config = dict(
    model='CTC audio transcriber',
    dataset='short read English sentences (LibriTTS-R)',
    vocab_size=5132,
    activation='gelu',
    mlp_ratio=3,
    head_dim=32,
    qk_norm=False,
    inner_norm=False,
    wave_strides=[5, 4, 4, 2],
    optimizer='muon',
    orthogonalizer='newton_schulz_5',
    lr_schedule='cosine',
)
Rows from block 4, named by matrix and row number. Rows with one number belong to one attention dimension. Each number is 128 + 32 x the weight over its row's rms, rounded and kept within 0 to 255. All counts start at 0. Numbers have three digits each. After the name is the row's rms in percent of the matrix's.
# v: attention query, key and value (stacked) (model.blocks.4.attn.qkv.weight, 768x256, the v third), inputs 0-127
# proj: attention output (model.blocks.4.attn.proj.weight, 256x256, transposed), outputs 0-127
v.204 093:099103090191159112158144141113182177089151102172099171131115149102154126108149133109105107164062121161114101189146124100115089120105106170077173138191069160117082134123133120110088077119123115110137201146096155196153139077119140113158132135147082137183152183091112159175129086139107103145141154155170147091159096119119131133093123121103072116165123160129161173085139145177149107088118
proj.204 097:093159107098148119137125114095057131151100147061103166144135153068122160210102128143122108151143113117127213085118102100136116095171154076135089149122166132148095138150131142118143121109117142146097058167137092077152098143152095080117164157148093149175112053136096138118089179086184138134133094085055155147166120112140154164163129132163133117142065127145137081154127105078132131152109
v.205 091:140136182167092144140103143131139115096149078128110151124112143063099145132139100149143080151155116111163097094154117136112116104141185122150111172200181148106133135132177177141079145159107125150110167127143157066147078130079032123089105128112112104093153057143081142127184149043163163103107165126216137127128098127159178174143143137184108096180084150133156132116138117127142156187131
proj.205 093:121176082120186146125147125190106067141087144059148074141076130117109161151111078101154091123148095070036139111103188150096059127104093175178111158121131130146160136124090089149180147097102091123115126119193089151171163093135209110118095128093165100138134175160160119210172104182099152162142120159078085147155112152069035141186074094142111132104172096103137168119107156141085133108144
v.206 105:096067125127133162165130125130109174092143064184170122127153133131129141184173138166174135162118130174132129171168166085151143178158092116090148143154093161155110125122152129136136120181154111136136148162099091216083201123126086158097149104136140203105106072121085125175107069139106160089122141123060139076114058168075129176150072128107098097086121103124154127033109163085176150174101
proj.206 099:130146079149096125144123090113131082178171157089082077145087150125133172091104163127084178102124120079169145120080118149094124086122223141070116129128116101128148180099108102135155081109118115103105115144221123098118124151138141127170139127126064112107135180124100190101106137105147157124118125080129187115144152106203118084116148147085121182161135097080088121151124093148140138133113
v.207 095:158115146178160158114129161160113134122107068152161126078124052073142080115100120169101100106161147148124111157175117085153137135068160049078152131169213160106145121111103175128118130124188197111147135159131143096060136162113151121123179110144143150136146138137142069154127069136061094138177174146152112162141178109087140132106111144121083167115140163128124141172109170143123116140118
proj.207 095:078168105088175126111156183143115179104130100131145097143137162181157126133131167096156148135074145106161170090090191127156070182175143133198091161124013062123106091123129115110139180089067074179115148120100161150182174150178148111155096126157147139130181138081134155124130171132221174110101117171128163117128047128137128126137145158121140095171177130093162079073085134142134157134142
v.208 085:093137149170146097201124118140093124106170070084133114126105123143145170140109192146143103087205106107137120136122047156135101160069131177120093157169180108068121146148164115146085114151125115126168131090163068130121209150145129115116195221107135179115166125122160100169170134086175117139149124165161193115129108156146126107090186167112084158105074126144090110123128121105085103134085
proj.208 092:126173159081091111088189158125066083156120099119142101113095123115145140142126084130122103110054128125125156114165161101106154102142147121188107096125093214196180152185107146140151126069123124136161161156093135095125140098122186146099105115136112107177046121106121125094070147110122156154112162136136151127156166118084105166137127112143164138160124121031172130141071160113174153131126
v.209 097:162104148141088141160105115163138159102125177102158084142086076095130153125121116153140141091161125105172166155129154109121165161140127153154163111164162143137175120134155123146166072120166097062146094130109131124102156134135096151121067157137125118193136101122119111105176086107144095089104098121164154119063100074082078116096168159165091127144095095114102094105114086094103114110108
proj.209 100:140151139166125144154168111141111134135127114150101205089134141130163110118140061102099048128154065107124106132070149129146163130141050124170070112118136134135148175154135155124078120110098096145140087108179110140102121037119152147113112129114095121101160125158184157107077104108074140247116171160114124159161179140130099166179141116109125133101126208102148169115126071120133097115106
v.210 101:149136141137139146114086105117141097173139123137110150108172114102046124144138172171091117101077100198154097129140148157196128165105140111101120135119110123164063123130147083099122113205134085118098109077122155112191125169137172176128118130095138078066132102120156190070180137115113128118132078123112132138146150145166142090189095174147183067170112088116124086127139149054091163138184
proj.210 104:132093101142174128131140137107114115160125114136102137136085109127142123151077074063176101126159129089105114203151113139076112109107147128160134107125148148113156140153076165094123173102173117168104044089135114149109138091170117086136136069172164144168139170095144132147088052114119114108098198120145083106125104108132136148092160050139116162094203116129093103091158169205141134109084
v.211 104:134115140133092122122058147130115160159083144103138138040130112195130089177098137094076172150084100116102076157105123082118130155137099111127127153112155093116199141133126059167130119150188126141123138141142108074102127086120146143163162122120102141095177099190168114116120123131118162191201072107097189145174157098102167133168208091130156063131065154134172091149097137074150142119156
proj.211 102:163160198189141120108156088182173099116167113204080166163166163117109233080129149178158161103139159089134135143143157150118069147100126129117074106130132163113095187100086154089109155088081122128178111126104117203136123124070104078134129145179196157116119153072089146176150162145066142099079122185129093132107092107085131129098095105074090178143142104150141141133127151164137125088148
v.212 099:147133160135137166137131111084129131115058153158109171189156146118107183161154154151124100181116135147127155156075142083202114143150101099139131124111103125135131151188133100116195172066071148181181128107148110153099094144119087087086162107158152141129141103091109109181105097137173114077134134149061129083096089135135168118095143097134167100183060140159126107125171143156146127146088
proj.212 100:124159058099128107171064116182165156225169201070125136117135153102160080123081147125115143145121161123128133157131137142091133120075168154087068130112154099112102138109105169202158109132122075138116153122113145108142156124102186157164148111138112141119100151132158133050154149112052141130147098110178142138153122113125102172148118094171076145072129090149145126119173099096129144189121
v.213 099:134196154095120163099168147160087148121171106112146125175110156039106142158126182097159107096113094149091147087192176185194157113185120175111097152120151122193130109109161122151100082164151158168106087119158119128176160139185129112112089161126094194108114161161135073065148112066074124146116102134157140135108117093131041164197106139141059106107150139088145106159116101120102137151097
proj.213 098:151087031080168099142064176105163137106106174089104164143145144145090142135104114179144124118150121105104094165064083152054112066129120152162174128123139099103139116156128071097117162117157108144108104193100135125031148151132138113141123141122178091151185163086110198147098108105127128097104142190086128129140176116162203117106153165111180145067126108107069134100176123095147121092198
v.214 089:111141179071067149177173164122171188108132059109094109148114175169152150078065116104159095129138172096128063110188126173071149091110086054142128230133154127093167075093152062153168130104135115124115152091127104099036090178093074102073136122174124158128067073084146132159122124153077100153108159138153110122088070117149082145135120089121107153083146141115150117144100127158137163125121
proj.214 088:130150038166135069146092134112132077131127215139154128139137153109122159053116080173084163189096075176099143079110158100168151154093135078128104095133134104125166169083174143098149098125073159148190148159170144130149130112089111142157105198094065096101138181182103129115144129176093186175158089100049133149158144083124128086092143184124091145150145157147135172129103104033095145127138
v.215 087:071151135118071177104141127125183102112075223111136119087132120081127105149176083101134165107055091142154099133059167049133068135137121150147123135166099093158144142138144088205126104144170091127142121136155102121145143159179123131159027172117150090163204139093142151106118159080130080108137111153137174074104117127082149082116149183155152149125148100146078131102148070126120152133118
proj.215 089:156106114158165142151099068107087171113179090140106149206105040167146151088125163117130111160138095155112101099126114179076181130149089122096161078158124168118126128182161176092114154215073145148156140134174117148098105085044148118183191148136134184083116103133110105100176121111054161194131159058121111198131159124131115125171096134114122174090105186107148087138146150078106150093081
v.216 103:096138141098069117154110088143156162137127106189192135126116111114129132129157154154065158150100128120081157090080116119122147125069161175120097117162074177133118124136137170122120098159115163156157085182138129187063098067154133164184126115124140108071124164118124099117186189112138147086039092174170161091150111122097148130101155214124075082142185114094149183105085096151100094127128
proj.216 111:085107129158160171111117122103101097116140124172063192150117134126157103117136117103163125050109118145166151124165117134167140060150147122179113109076173149127096109121123132153130114086131136071052157091105153062122115139179086098064124165142082178182115120136104126099101131164168089165162139111162055205106164207074137123081102053154104116181111113125106061136123129066142089094112
v.217 099:121075126137174119071151130180168148122144140126156104151198133071068111095105113097083159171130132168126045181135088089120143123116095159121117122089130022160115115125120069070153146151068194151142157144112133093102139119102137121147195092092194120077090119068102145096093145106148114091109057172176074132104117101115148154104122165193135129126073144149107166167139101140191102118069
proj.217 095:165077127153141123172089137133119122103060133175126120093105109179178156181143148154174071120140121156141183146159163127129144144080143064108146133157171169090139176119123131205126089054164071146089125053101136137096135150104191110081063131151111136115136119094128074120112104144108125148109120080105174142132122133147103138130118110093173146129171131151160093079134156151109220150151
v.218 091:079108119081144121182133162142095145122103057152130161108093159122120101144153166134104124095115133158112197107141153082191101186105146146101115100100115148172116132193151146116159053142089062126149087111132113141121084123108067104139188134158093141135229082069120129124149140149169137129112132161135169150129095066147202078214106151138120109145098105164154098103138131075092157092181
proj.218 097:132117105128109139142162079147154129208147190116111108128137075104101148146141128124174144140199132060132105145078106152146160023168172105154152130136157114113133138105137115144087133109138173092088149105192159113089119133118132114086106159119120116147066131189128129096097081159113137142156121079185122097130127151133098163151102100104117169143068129093138133114146105133145080099097
v.219 107:111165092141106177111187022143138138133114108135074117100143106109166201111087140129050124073088119089119104082159123138157130197124085161154106083175154124162109115115112118145135120115060097137129153139143142145081077157205137135161062095054095125149100156123131171119088090145105116054132116152082147169128182100130074093165126159138154141131138117094081120168157145158112112137147
proj.219 113:149109123123094143138102110138120147153129106138168156102105162144076053104136128102145135210136153135139136174131106159144133045123124087059149141050095110045183187130111111091137178162166182111101141131138131135121167077114105147148127144177180116172153070165157097142128108111124092178146105150204079078110111143167185111095137114135179099117130162160131099117082108059165161181087
v.220 090:161131176145098179116115062155130102138109142105115149161113105154114173149180196133120129047181147093121156122134124172131130198123095143053118152084169206131144086098167150138112135190123148082165134117160149073137149168129096111090098138129124107083173117162106074114134197081129102092083101154113121155180129162136114124082103158096108121125088085115130187156117100107072156166097
proj.220 098:142142037062062103076146186121151161066163124155183142114113105129164096079114041114052097187084090144162155168083136135118124126135070143126128127090121122139135116163125144155183187091133159093112145142167099150128129097099169148145085124109128172154123128087169201133097145145088121171165213096138105119103135140138129153135185151169166119138153146092122088097080168079108096115127
v.221 090:106115122093117149146096136100166090188098167106134153153133169172114138166066112114113099143122109139139102147118130163120151128176131068121144080139155155077186157083125108182170127107181098156155119161095109092170070148105128176160125150140134131135092082105149119085122129121152132079209132078170058182067164141135142120116122155143090097165107097144147149089087102131146156104121
proj.221 094:158090100186121125109158115159079101044122073132170133126099102061120138077116096089066128120149126123135118123087126124139153172139104164139168172097147135145083174133120103099121179148120115138178127066085149200155115117188158123140100130121122137106146148119135143140152163105099176133144160184142089162132099088178098133130133104091156097079183177099113125115157104149117131117166
v.222 098:090202120166122136115128072073147147108099173093150118108134105095168134147194163116124149141083084127130085164123142101121160076138169119127173185124121122129160118164147179176139105097138117155138126156051156086139116174089124134150125135136086084081121087184101110147111078149149105143101127108082095121122125167088075167132117123100151137145095118177101105120208160085175106040114
proj.222 094:203092111170088134116146118165136136138151134120100115126108097135072152036098103200109135105154146103187099075183112175118124131096166140115056146127104142098068087115155126106148136135175161109175127148147108155132139087083154169134132083104126112125103092148141135141107193110124133162151126158138147110108163070139108147099166198156121150166126133121159173129069040181123098241083
v.223 088:118125170086123101099178102107123156147161153099099130133160121125137102123136156103119103143094164130172157159141115115132123158105157110150156081130148129103123195132098191120168107123158124129117125121107137108162162167086150076118109157147114179077118149122154140122106089096146108131127129097145079118097124174171133120109166186064162181143173118129071079103216128168148144122166
proj.223 091:140140137117151138115120155165099085088094090163161131113098134109077101181057100077124119125128074148162096075168130112150161104159129158123100166114173130165144082168126051187080192145139106129126124114110169105129113116166057180124174098149106114180088162138210084118161130109099159096133176127084119088134174125196134128137131137167147058110114110139130170154116107098150074194111
v.224 107:136176127075118179190129083100136148077117076208118101164112169091138135133126131125223146104091097061147104082143128145167133070160076074079164130176149139117191142108095109107119168118102127121121150114099126148147127151100150144146098174186123107160118123105106113070096101027167106117141154130133131144217154180082126178152130108129126157132128124112143099113137183138136113150141
proj.224 106:130113130194118142096169125168095089103150154127152129086137110136139155123140080139082133101102094150173137154163141161133122174092146125086133109098112142154139137112163174071190168168122126147103111152091100122065150072160147113123163137145124143072131091131160101192104123086141191081159125132156139116100187112133151046131127108089182090138118153134126106129130102104083143120151
v.225 098:145142141175129131140154109098162114110105137128124125135132142150083109166131169120103092072200090177117134155115196140096089088191141125135112159193069121125075121173153104128154124128094130107095124175098126117132127133147153149149120127120115181142114142136114162110093189122138103102124108185117071133104178126078177115079116114070091160149133112163148155107141107092151124123050
proj.225 095:141159120111145125108097143124101194114093067085154162098151133101194098105145118159150172153086165144062121195135106147128129140107111199160154108112106122155176095111145176141056127178135144142129119165106173134166142179109119151093132123072098106084108138143122125078146158141140099142100098119118070150114095158148113157155177142120134124066083142122079105135120143097106139111147
v.226 101:168149081078117168123129102104090151144102140104139083099101106142159161136085165158130149099151131109126168118164129134120102117145070099093138164154143208098169122163131135173135140089130130139199110174106097087135148091116116131117122113125151129197137104189136151124125105102136068138128103174070123195183103136123006144119094107084141124194085125151138113126145085144105192190103
proj.226 099:088104156112111098104151157114110102083159122140130181127098113152109139160162108130099172138124089140111068125140044180183126159165128186087147083169107125137124136113127122127100125155072165142185181139138182131079171117148037084131137093137140123031109156124125132143121109110132129122157130130166159073085103089161155152119176107145168128085157159061144124117048121157143129148160
v.227 099:143141138172129154107132128117102131124136098135112171138131153189132169167151118059109124112195172136119092123145123062124080090116073097127144188093177162106114104220173123137160061180105162135149133082127178103098138088102173138088093128130086093139101106111182067165138072097113147144189145167102121153100143156145138123126066111151147096132096075108155152074092184155139114091121
proj.227 097:114136104127086118106139096143143040163134147091186076104084131128122098093136147107132134118097129135134167108168138129087151142123113206143109051172172092163160135071086160111121174130124125070102139141168084108119072124160102140099141142126145083142166133104153113074070140168089106142098122058167150109100123121140073051133173154098150170096167095136127149137187052063127165119124
v.228 104:127123101179122097118181084096084083152110135125099156152126138118095148117126150194140110171104141124169134091129162114144166165150061140202193175139121102135187105101144146145127106133137118107130130119126196119139122095090121132110181138177091139091152110187127072070117069116167134166126136087170031106108084132119121159053152082122155161132148060119108100156169132085112116163126
proj.228 105:121120110093155127154085139146128112106095106168169135131067126158164131057123079135141138131185065145128074167172106172124079121111185122123079124194122077156082138085148111113103148132068170122116130185133097115150145147151156134126108137130095135136089130086158142094080204117118128104130134164121185149174125139155154096136119186120136143126112109125135113136118118124098187180137
v.229 105:053079138071089110092156144173148094114125156108112105125147129132120195134157060115144166139126149078141154174103117137140143180126056174072208127118113110142128069178153206162148206154127100165139161168105106091143105138128155096140089060160189145078126109126136064057165157104192138156120117131121136145167135120152065126153109162097146096116154079114105125086096134135120118167173
proj.229 102:179100073162130116144072068129131120151107089196165188159039111131116148079178134123062131109163149117107096106166110120114073101141149120134058155144121135134120165104081092095136116094095129100143048104153155094122139105124105164109142182157069100149101143173124164165140114154111166162124204142154156148075143114129125152109160125164129113144142101163108112108128116201148151084113
v.230 101:186100134155130156117115122167119110142135144135129096085108240089101127157127125158195149182124109047133148134095021168140129134151110111116106093164123093154116105106125148148111143175122105104176122099113095140155117100108095142165094147103111092122097132127169156168087102180122178144165103079105106083103142146214188122123097130216104123155150113056140155129077096091072108138143
proj.230 095:086157184141115115190108068102149150093131158086116155140134088140113177152087151122099105120123165157147098098171122073113081149138134083087156168121139117109105138155073147153159146160118106122066119110114156133151155121184138093112166112134123158110179096093102124106125124145098120135141110095099171148171150160066139091123103117062194069166095150182134123093158159191173147134137
v.231 101:125131145101101196163131117157138142142123063161177165139116180070145152096124122181145077112144093143097152127158105114165149168145165122149137096153115163136185154088148126111144147102097151122093095112138165134157122047118157150155088118146201110087132136148148044124082074142113094128101156131127130179121067089142121110096135163161134134072153137110137136113141152119161144200104
proj.231 092:134146109184186110140159105136145140188160160097075068081132173224127151078142069164089115114135155123171133131112128150157127138129119142143154077124163094132112107134155134088099181092135173137140114156151054103151171165156139094045122127096140125134153148118118162124167157148127180145134151184093111089097123119119164136121124122130125128146094131115134084039099091152140130167107
v.232 099:118099138164111089088143156128105116098166131106142132109140070132146180095151165145138140075129142199074090087159133138127136126116135169175158145120037075141148119092152082106108116097161132120164144182194102119123132106154195137080154140135167153201144121174106207114124100191137154092155136134113143119137138103078113142140142058121131163109144144136160095062117090133119141124112
proj.232 096:169138142115098151111105163126154173107053109114127085115169165086181123111161122103142180164153087115131126158118125098084104143126153139140203141088156116144152142179103200151034183105104145145100116083138159130144147146081130135173133164079100171085131166100122070086150165070137109120091091148092113119096111165208115154165076184155115120143103188089113114132110133109099076099077
v.233 105:152100178138155135119104071127073092093127124154119094169110151088169188183203126134092126136130098094115143105118172096155137097181169095129115121132111132090082131138119122092129117142162201125099076155084087164149177109100165134091096095098034194078103112138083167179108141072142134151093121162159125166072158174155123111136111157135110122105129114122092119190122090151153085124190
proj.233 100:089176085091152160147125157116099156111089153053080177079084144097078163117096090148148137114155179107144139139152129195088118117107067165123136158110116137143131111152127124168149109176137088069124113086076140073115125159166087143110126143093169103223162155064161124127110089148108141140150143131128101082140152135075136180093168126163135162165139150144142143105178162073115145159157
v.234 101:157127116082116148140142146104079098079145109124108110123046155127135150125171181097123181127079122090108109114167114063146090131157102078109152157082129123133112142152105180112117126120102111135098130076117132160091071081171155124128147157109206099187127141106120125054084057076107093131172098153139138172161138153101159160198099093173129098110119096148128148113115138110135150155146
proj.234 106:137113101153050114131118101155121111191152156176123163167129124125151106127128129126113129136152118113191113182109158161183101164132099120146094104185164161122155129124124139190171167115146039079063165086149131130067152105111101126118123076142085144094102090125102136153145157111161175135064121137169179135142086111095119012095155158126158066132131152153156131142163122129109121209157
v.235 106:075127146130116086107089123132174171138111145169169177225124097122091090081082144167162126090136119082088128128085104119105103188123098168144158076133102101143089130128165143169109215102113113119137135142158139094111145148148176080097110132132071138195102138141119139187211126138159138095116113110110107107142071055118193144083170140119150152056113141136097118123124088137098103109080
proj.235 101:162112150063098120121165065164123147076116057116116157083151131118146129151163112125092129155071148123184142099142209110124139122103118115103143191061120077107160191140069073086170114105144139108143120138153104142176152092113091108165155088089153121091140109195193159090140133060105158130126105118131133155157131144189116125217105125166097152115118151159142130125151169148114165091149
v.236 106:147107175190157097132189108082120140132156120145177152107117171145150173139178152180179153049158150119113144117153100117137081122103156088124154188078101094079122148128107079142096069120095150115059131106117138108147141083154141097152133127109127046196156158103103101138138117088130122112093142173160157132077170118152128145138107099129102129116117116091120106212131093130129105145167
proj.236 106:131119093127047108119115103164107125134102122120100153121113100119107118180127160097134121181134071151117111145114118145157114141178112195120120090153164171109161096139126136139111052134139087143126150179137138118087155152102206162122064098117132179116134114074170153066097160125154154200100130084104097151107131150153158102099115097088085119119140121139102129142167130050117138144142
v.237 101:104074114162138092056089142121186188128193179097182152114152124102109103085092128134139163113133163139128201114067145139132146158153131166085135136191094166155128179084117151140074133120207155130096140198181144080146133133089189145135074098106210135139157119119137148182142109147138114142149095098081096122087115141141091152090106098133108162066122120121164162164161093121137147179118
proj.237 104:117158140072099092154126124138107161126095112188110109140091146110073161118138163118152135137123069181124040106142155166104082159111117101160088157094118112085146114159145079133093130143039123163118089106105130143125149111234093108117139136161057135086097161145162109121146192101156145105137211078128161153129084101090135107157146110127117076124121136120087095102157154150149153068133
v.238 117:171131139108103146173087120155153107153113140143090113068123134170117092159113163152109089136179092153139112128091155120145113081126129100124142104112126112101118128109132123160112106070142128117152139079114116083070130121051139159124128111159054173138132138114111150137139202087165120127135160143169121095113147070140086143170150133133129082162125186178178137061123130119098104139096
proj.238 119:078106146114151115106155131169137186092132144122155136128144056112154165129185189155172121106060186111171138054115133098121095105128116150122130134107120131116131152044128132088134124127122168089161071173142155196174141176127111093075180159124159118121147141184137101153111060179093151148167161186138095091128161156119150111102150133132092174096110133117105125095119112102172104175126
v.239 109:111074166090206125089126130083173130163102124141109149178163120111123116174088140153133119167141152101063102097121107122222183099175130103131111187142117108098082127105116132173129139162121146160153066095151143158160137124122081085082139142093081109112085146078084148168093246114148131101099121185121077107132098120116090172131154125135105111123114114130175074176187137143124164164192
proj.239 103:135088093110088126108142172123095144051114128067203120203115117067138149109090066144114122129126107190132133134128091161134082105137136099109133123174153150124135070125152091062120146117163126100083155199100112090090146156151176116106113117146133127115150171123182124059084102159151089158185128041110119100165175113167135149085120162131179144099184132128089174078119189121146152172119
v.240 103:139156133115142084167088129144155109170132102145122144112137145146142117119163167131181153160103225142093121114150164108127091065184122134140086122111145149099164106142041141143170092125131139123138143058090137132098122129160100077091118080132107128126151125164074079125104112116107088157133148133065075168085159090147115132136136092177089147101158076109122090117127163157115174116183
proj.240 101:106042113111095196102125151147153111120172135125053086177117139097076136114117174167129125113125053155147096118112125161097141149126115163105155098224120101125133125066155154120118122123139097121130099155140135081148158130124157168070160104115146095121111155118139123113106168173092130144108118109126168058133115166095097073125160104103135151131137136171051157162173077102153114124114
v.241 110:118142076116083121103159097113104091141109113135118095090142099116045119090116193166086171102125099146170097092134124143156174113176089170192131120170099119117090147122128063201178116121093154124146086091176122147133083144178176107136122109120163148162177094129166120087170135107171133109112163198137141124018147150117130163114163089103073159115141113132105127105141103080141092118137
proj.241 104:180091150127155103198127175131138103094145082177132209123141127108189159131163091093120115153133129124119117086130181185103176118089138103116125106160137120157119102108147198072102152126148126100177127175144118119176157043138116151065163124082112155107138181131120042121125167077136130112137162158117109066111121096129103139127183154131134080111118146129092091138155164087085129170130
v.242 106:128097129157160143086101145124177174140210109104103125186105132152137058183129165185059199147116145138058098138123174113103098108144120157147183070136122099115137094177211120101138175122092135138139126103169126132129117133154127098074106127130109072150137137067120132143130129124131147158145153153089121096135073119146131145119107176073088124117131169140166101092153157186114168095186
proj.242 100:156084091078102119181169174103101139096117152172137097098109162138111108087134090064190123121155132154175190141107105139120125036102243136144084118129129170140157134117174075129114103124159079141122142149091137104147147155127187159139157150113190122139080113159147135143096148129046156128122123109124134166093154129112150121146125113120124097105094170169144166170141111111115092143068
v.243 107:145136150083126072083116138140133172140146137164160174090143150127174156160189104121172100217101173112101182118078065099121118056098175157079105126110160188119138041103070140140101117091164124117188115092095111131086175127111101192137122117060152123077146117179105095114125173119132172107156112069140139124096128149110170148167135163184142052185144158107154156177122117168141137162105
proj.243 109:087141126149139149093108124077152162094161143087096063170091109151114138125144167154108064118135201128083114161121166162119080183127088066149119161157069134137115147193132175108152144133134097163094194104140147125186102135140144056147147104144125177153140116149140123136158055149151103104128160066101124146124160108065120099170095094149103147131111083086066119141126130139226154093096
v.244 094:101088140113154147114159173148125090118147104111125147116097058132136133133153157064080085149162161137113123112097133164126144140144144135144124146118107133167112129113127099119111161093158148155147122193172118088133090076167225126165145087107109164126135087116135077143105087174123128136113150140115114121144128139121164092079117147099116088152135162087107153161141141156189085126133
proj.244 096:123149145105094096158069125104165185161090163144121105076176109117131068171136125126133180145116144075096141142136140074081189052141158199180090157065164137097127136174158091111130116142120128141137097102127139130147092123109088186152142119193122091138132142154107148191144130096153136100150159146179117087143129091165102162137194154199128149131126167128111105116149131080104117111114
v.245 093:134130124119137123121125099089108145085127126116115123044143167100147171055139172160166099096110127136140167110182128117140097151118075059041094117139101143190165098185190118121127130125165124087148171189142104085165103125132148137169161148140132095153134120156148133094130084135161126130175088157130122066107179125192103146127101138128102081175143139141097149135126135098089094176081
proj.245 094:122126119146137179161151107114108160119109153088152145112169086189191179143089117100133162183155152131110140151157095097097181166146137173157093151122207166092092102160047144142088145177080150150077111049130108223117148053099128136109138081112082118076164065110095115147157109152154111127073155133115169121135121127086151096177115053067124144099122103128167114109155111143124092100141
v.246 103:100127141117119104151154103141105088156154150090129123058113184127116138172163149137137161124143137177146100106144119087083120149149120154104124087156118182143149143100146081133151192112082145132116138114077084106147194150114157109131165097121113063089181164151186108179139127161160047135124088080125150104088073132203225187153136149127128175090155198099167046165116152169074139112157
proj.246 103:157169108084113187150110131143128081093087107147097151103159126135156199123085137178123121140085169082130113144164183124129161183077167102139084155069198118097119127139162156121158088185147142093131116173080130077146148144186100094106084096133071184083074139187087169132114107111063171136108134122108163139138139131052077119092116098082079132126146103176134095146121092140171046123073
v.247 100:108128131138175143094155161151119160125133073096125120148163126054104197126160121181153142172137035164118114139121168143106098136064166138078159159113135127191075152131102127131138127139122051151021135089164129113095116129149155097105096150129154076175156151151132114145126092201108107143185151123104117124098184087145164088113143108201094160136160165100081134131120145060048114111066
proj.247 100:105187125227102146190143115137177073186163113137090125124126124132149091146083127087120096122121158102156134085091126122109119177153174072139142100114110143082155153177154099173159110137129157149131096093139139189129157107133148162170125132137124096139167105138061143053154163108128130122049071143103160159163120130093113144135112140123117111115097106147135157070168090086175132143148
v.248 090:094086171156113134079179158168098144120108142143126157149120073101159176149147096140130057131142130154102153124150172121135105097120154119207143139133090125112081123161102144135162145089157177122088168063169152081090109131143168146076119126060121152142168082170175091189170169134096145159163157151162081127063164120123142157073136124142187043084136154139173117140142138126131124147095
proj.248 094:111194120129099175106163077117152107105109115053119068158113098131156090133100118129140115181114135151086170073086160174115131113124105121131169148125135144165131156127165096085118119159117128072079131125159114154175156209113151126116132121154153156134136141128093082100219146067123087130142116138092103048129157189166120094157101168114131222076101154093137128087127068096139093128171
v.249 098:124139101121142111123139117166155136105116150151100144120112151112121160093108184120154123177172113142096164135080151083093096140097104139087088099116146145094140038079106153176162140123147104095085135089161135068152070105111067133123149221133134165066138154088112065076194070137104124142145106116150117088112122132185121129106142126099138110131114060115206195133073155137081121155079
proj.249 096:149174183077112119114137099093103143108151154077131135146116099159108151136160092124139165124136137153141100150170104103112156158123157106163165159136157105147074174186133128102135137098074173162085164124139141200153153134115157087082161080092143118105114144138120185143174116149127110112117166104134104171139132162097117133127174118084194140121074146083105111079138085184134137140189
v.250 097:080155107147101103082173168111129064151127101063096112082166140123095049134166124103103147163197106146126089179109175091124166157124132166128121127107108077161090099114115102170122165079164109152127103145111122136133130180099180127077198165174116111160171172095116094151115162138108090138108064154142163094154095109158072163118095102094108186143158213162107228091161182131074144093144
proj.250 100:109172121097115148178106092151138138100136128171167125111194099157136157122150088101160134094081143145149097119149125122142101130155174119128116092158143139160149077130100141111117100153073115151103115222178116089101122124089123161106069107080121142135093118153092130105206150139113116163141181131127100142089178185063137168103154161143137119117156079117145076118092095145108098068137
v.251 101:025106110101150100199213106155145101197116149037088122089123094190141144160101121098124103159096146138121151114110141152134165158173136103106105162151156133096126110110128113117126151129137075139096140054178080107130159122077142134079094127090101138127161121115115164148142172164140078080126024161115119206102117150105068136116144141083129147180101100128142122170155145110119141112177
proj.251 105:131123118122133067086112184125101127069100171178170130206120160114175133192100086102129162080169133140094088141132093166128114126183159119235100158130135148129128094086149098122156149111124178175114138174145175129028108140156081228183154168170088112061102175150053087199145111120094144118124144138140155152080123084149103146082112153139167094118113168126152129109120139159125130138096
v.252 104:122115208128079147148140103103109136127041125173151097134116166114104100147065112106106100101171140154070090147199122166124093119105131145150107116090115175125154124081146163160137092114105091139158119117102165168130118110160073133154109088158200180117120164172121121085162148126106107128094158135104123106136178164141114132228153101146110092145104131088131123135148147125186131137092
proj.252 095:166079114145180129122145154131114077144163107137127143089124096161160114135157110133139149162103128141171153158127099122160127161170084112111121096163184146119111102113137157050119126081121169105134148128098104074210149097106141110069137130116133097152120119057126126143112142116186088139123125097184161150085103065128126131070147143145139081131135105104070097075107111150133205161154
v.253 100:134144147125146071098077111108186150070102105187146153189180147098136133143155156174140112131165142025128146155097077157108139109102164127125058109141118086162189070120130096193120162119102102144102175144104184149110101082148055150178168130176127144116137153136130102178137080105149083166091064132074084131160157137134140135132136160097092186149121069092068148141151134080085124125156
proj.253 098:136131146095104147116148146130103145159175095116112089070146130174117109090090136130094175127159155151167128130176078114139157188150141164139113171110153124133122179141134080104107087156128125173143105119158104084150178108116138084114116059117087107119106130068139165150151142172143174120121163108089153168135171147134124187090084075120140058155126183205171182138116107142089156128157
v.254 102:083104141111090083112130212173088136143145099094069090120159076143074132094171138125073110147150074155118057145153138097088118144150141117167146092112116126185166194072176113156190108125137180112133146139160142139087074183110100072097167141154150062158143151110166180128165092134106137155102163144092127068140114155111126133145103115129092116140097159140069138151113107166155131151161
proj.254 104:144144152160112156162116170129139141057149152145112151086198146086182076118107122094149137149139111124106126126065126135161191084120174179115087142125139086107134045137130144094141160109091083153148126168175173091180185039132143132167144068082120131158101097144158080163060189122093047139110128132180128072074130112168111163168117093100162191074156110085160108126145111096070105144111
v.255 098:119127073138164122117162061106113122149154091079163146154057101174121150098134130132176085141089160148168136135091159111173106108169116115128109133146107114095086076131169114197140062125174161068185095137142169113119203102134075081114116183073155166104132084115100131145118132165119120120172081076110100112120130101124126162105138152111110087177091091144172075154124080128094125152161
proj.255 097:113109134055063175156075160160180149133110131152201100081091101141108186151073128123120156151136123098137107155111107139096156132124135144166103096169141109120132100116092160145135182165119085100055175148113138119106073153177137123176134082168111179096097146165131127109148144150156123133114161134135133158127116118110138114162143105156145208106114182145046140166152117106122159118136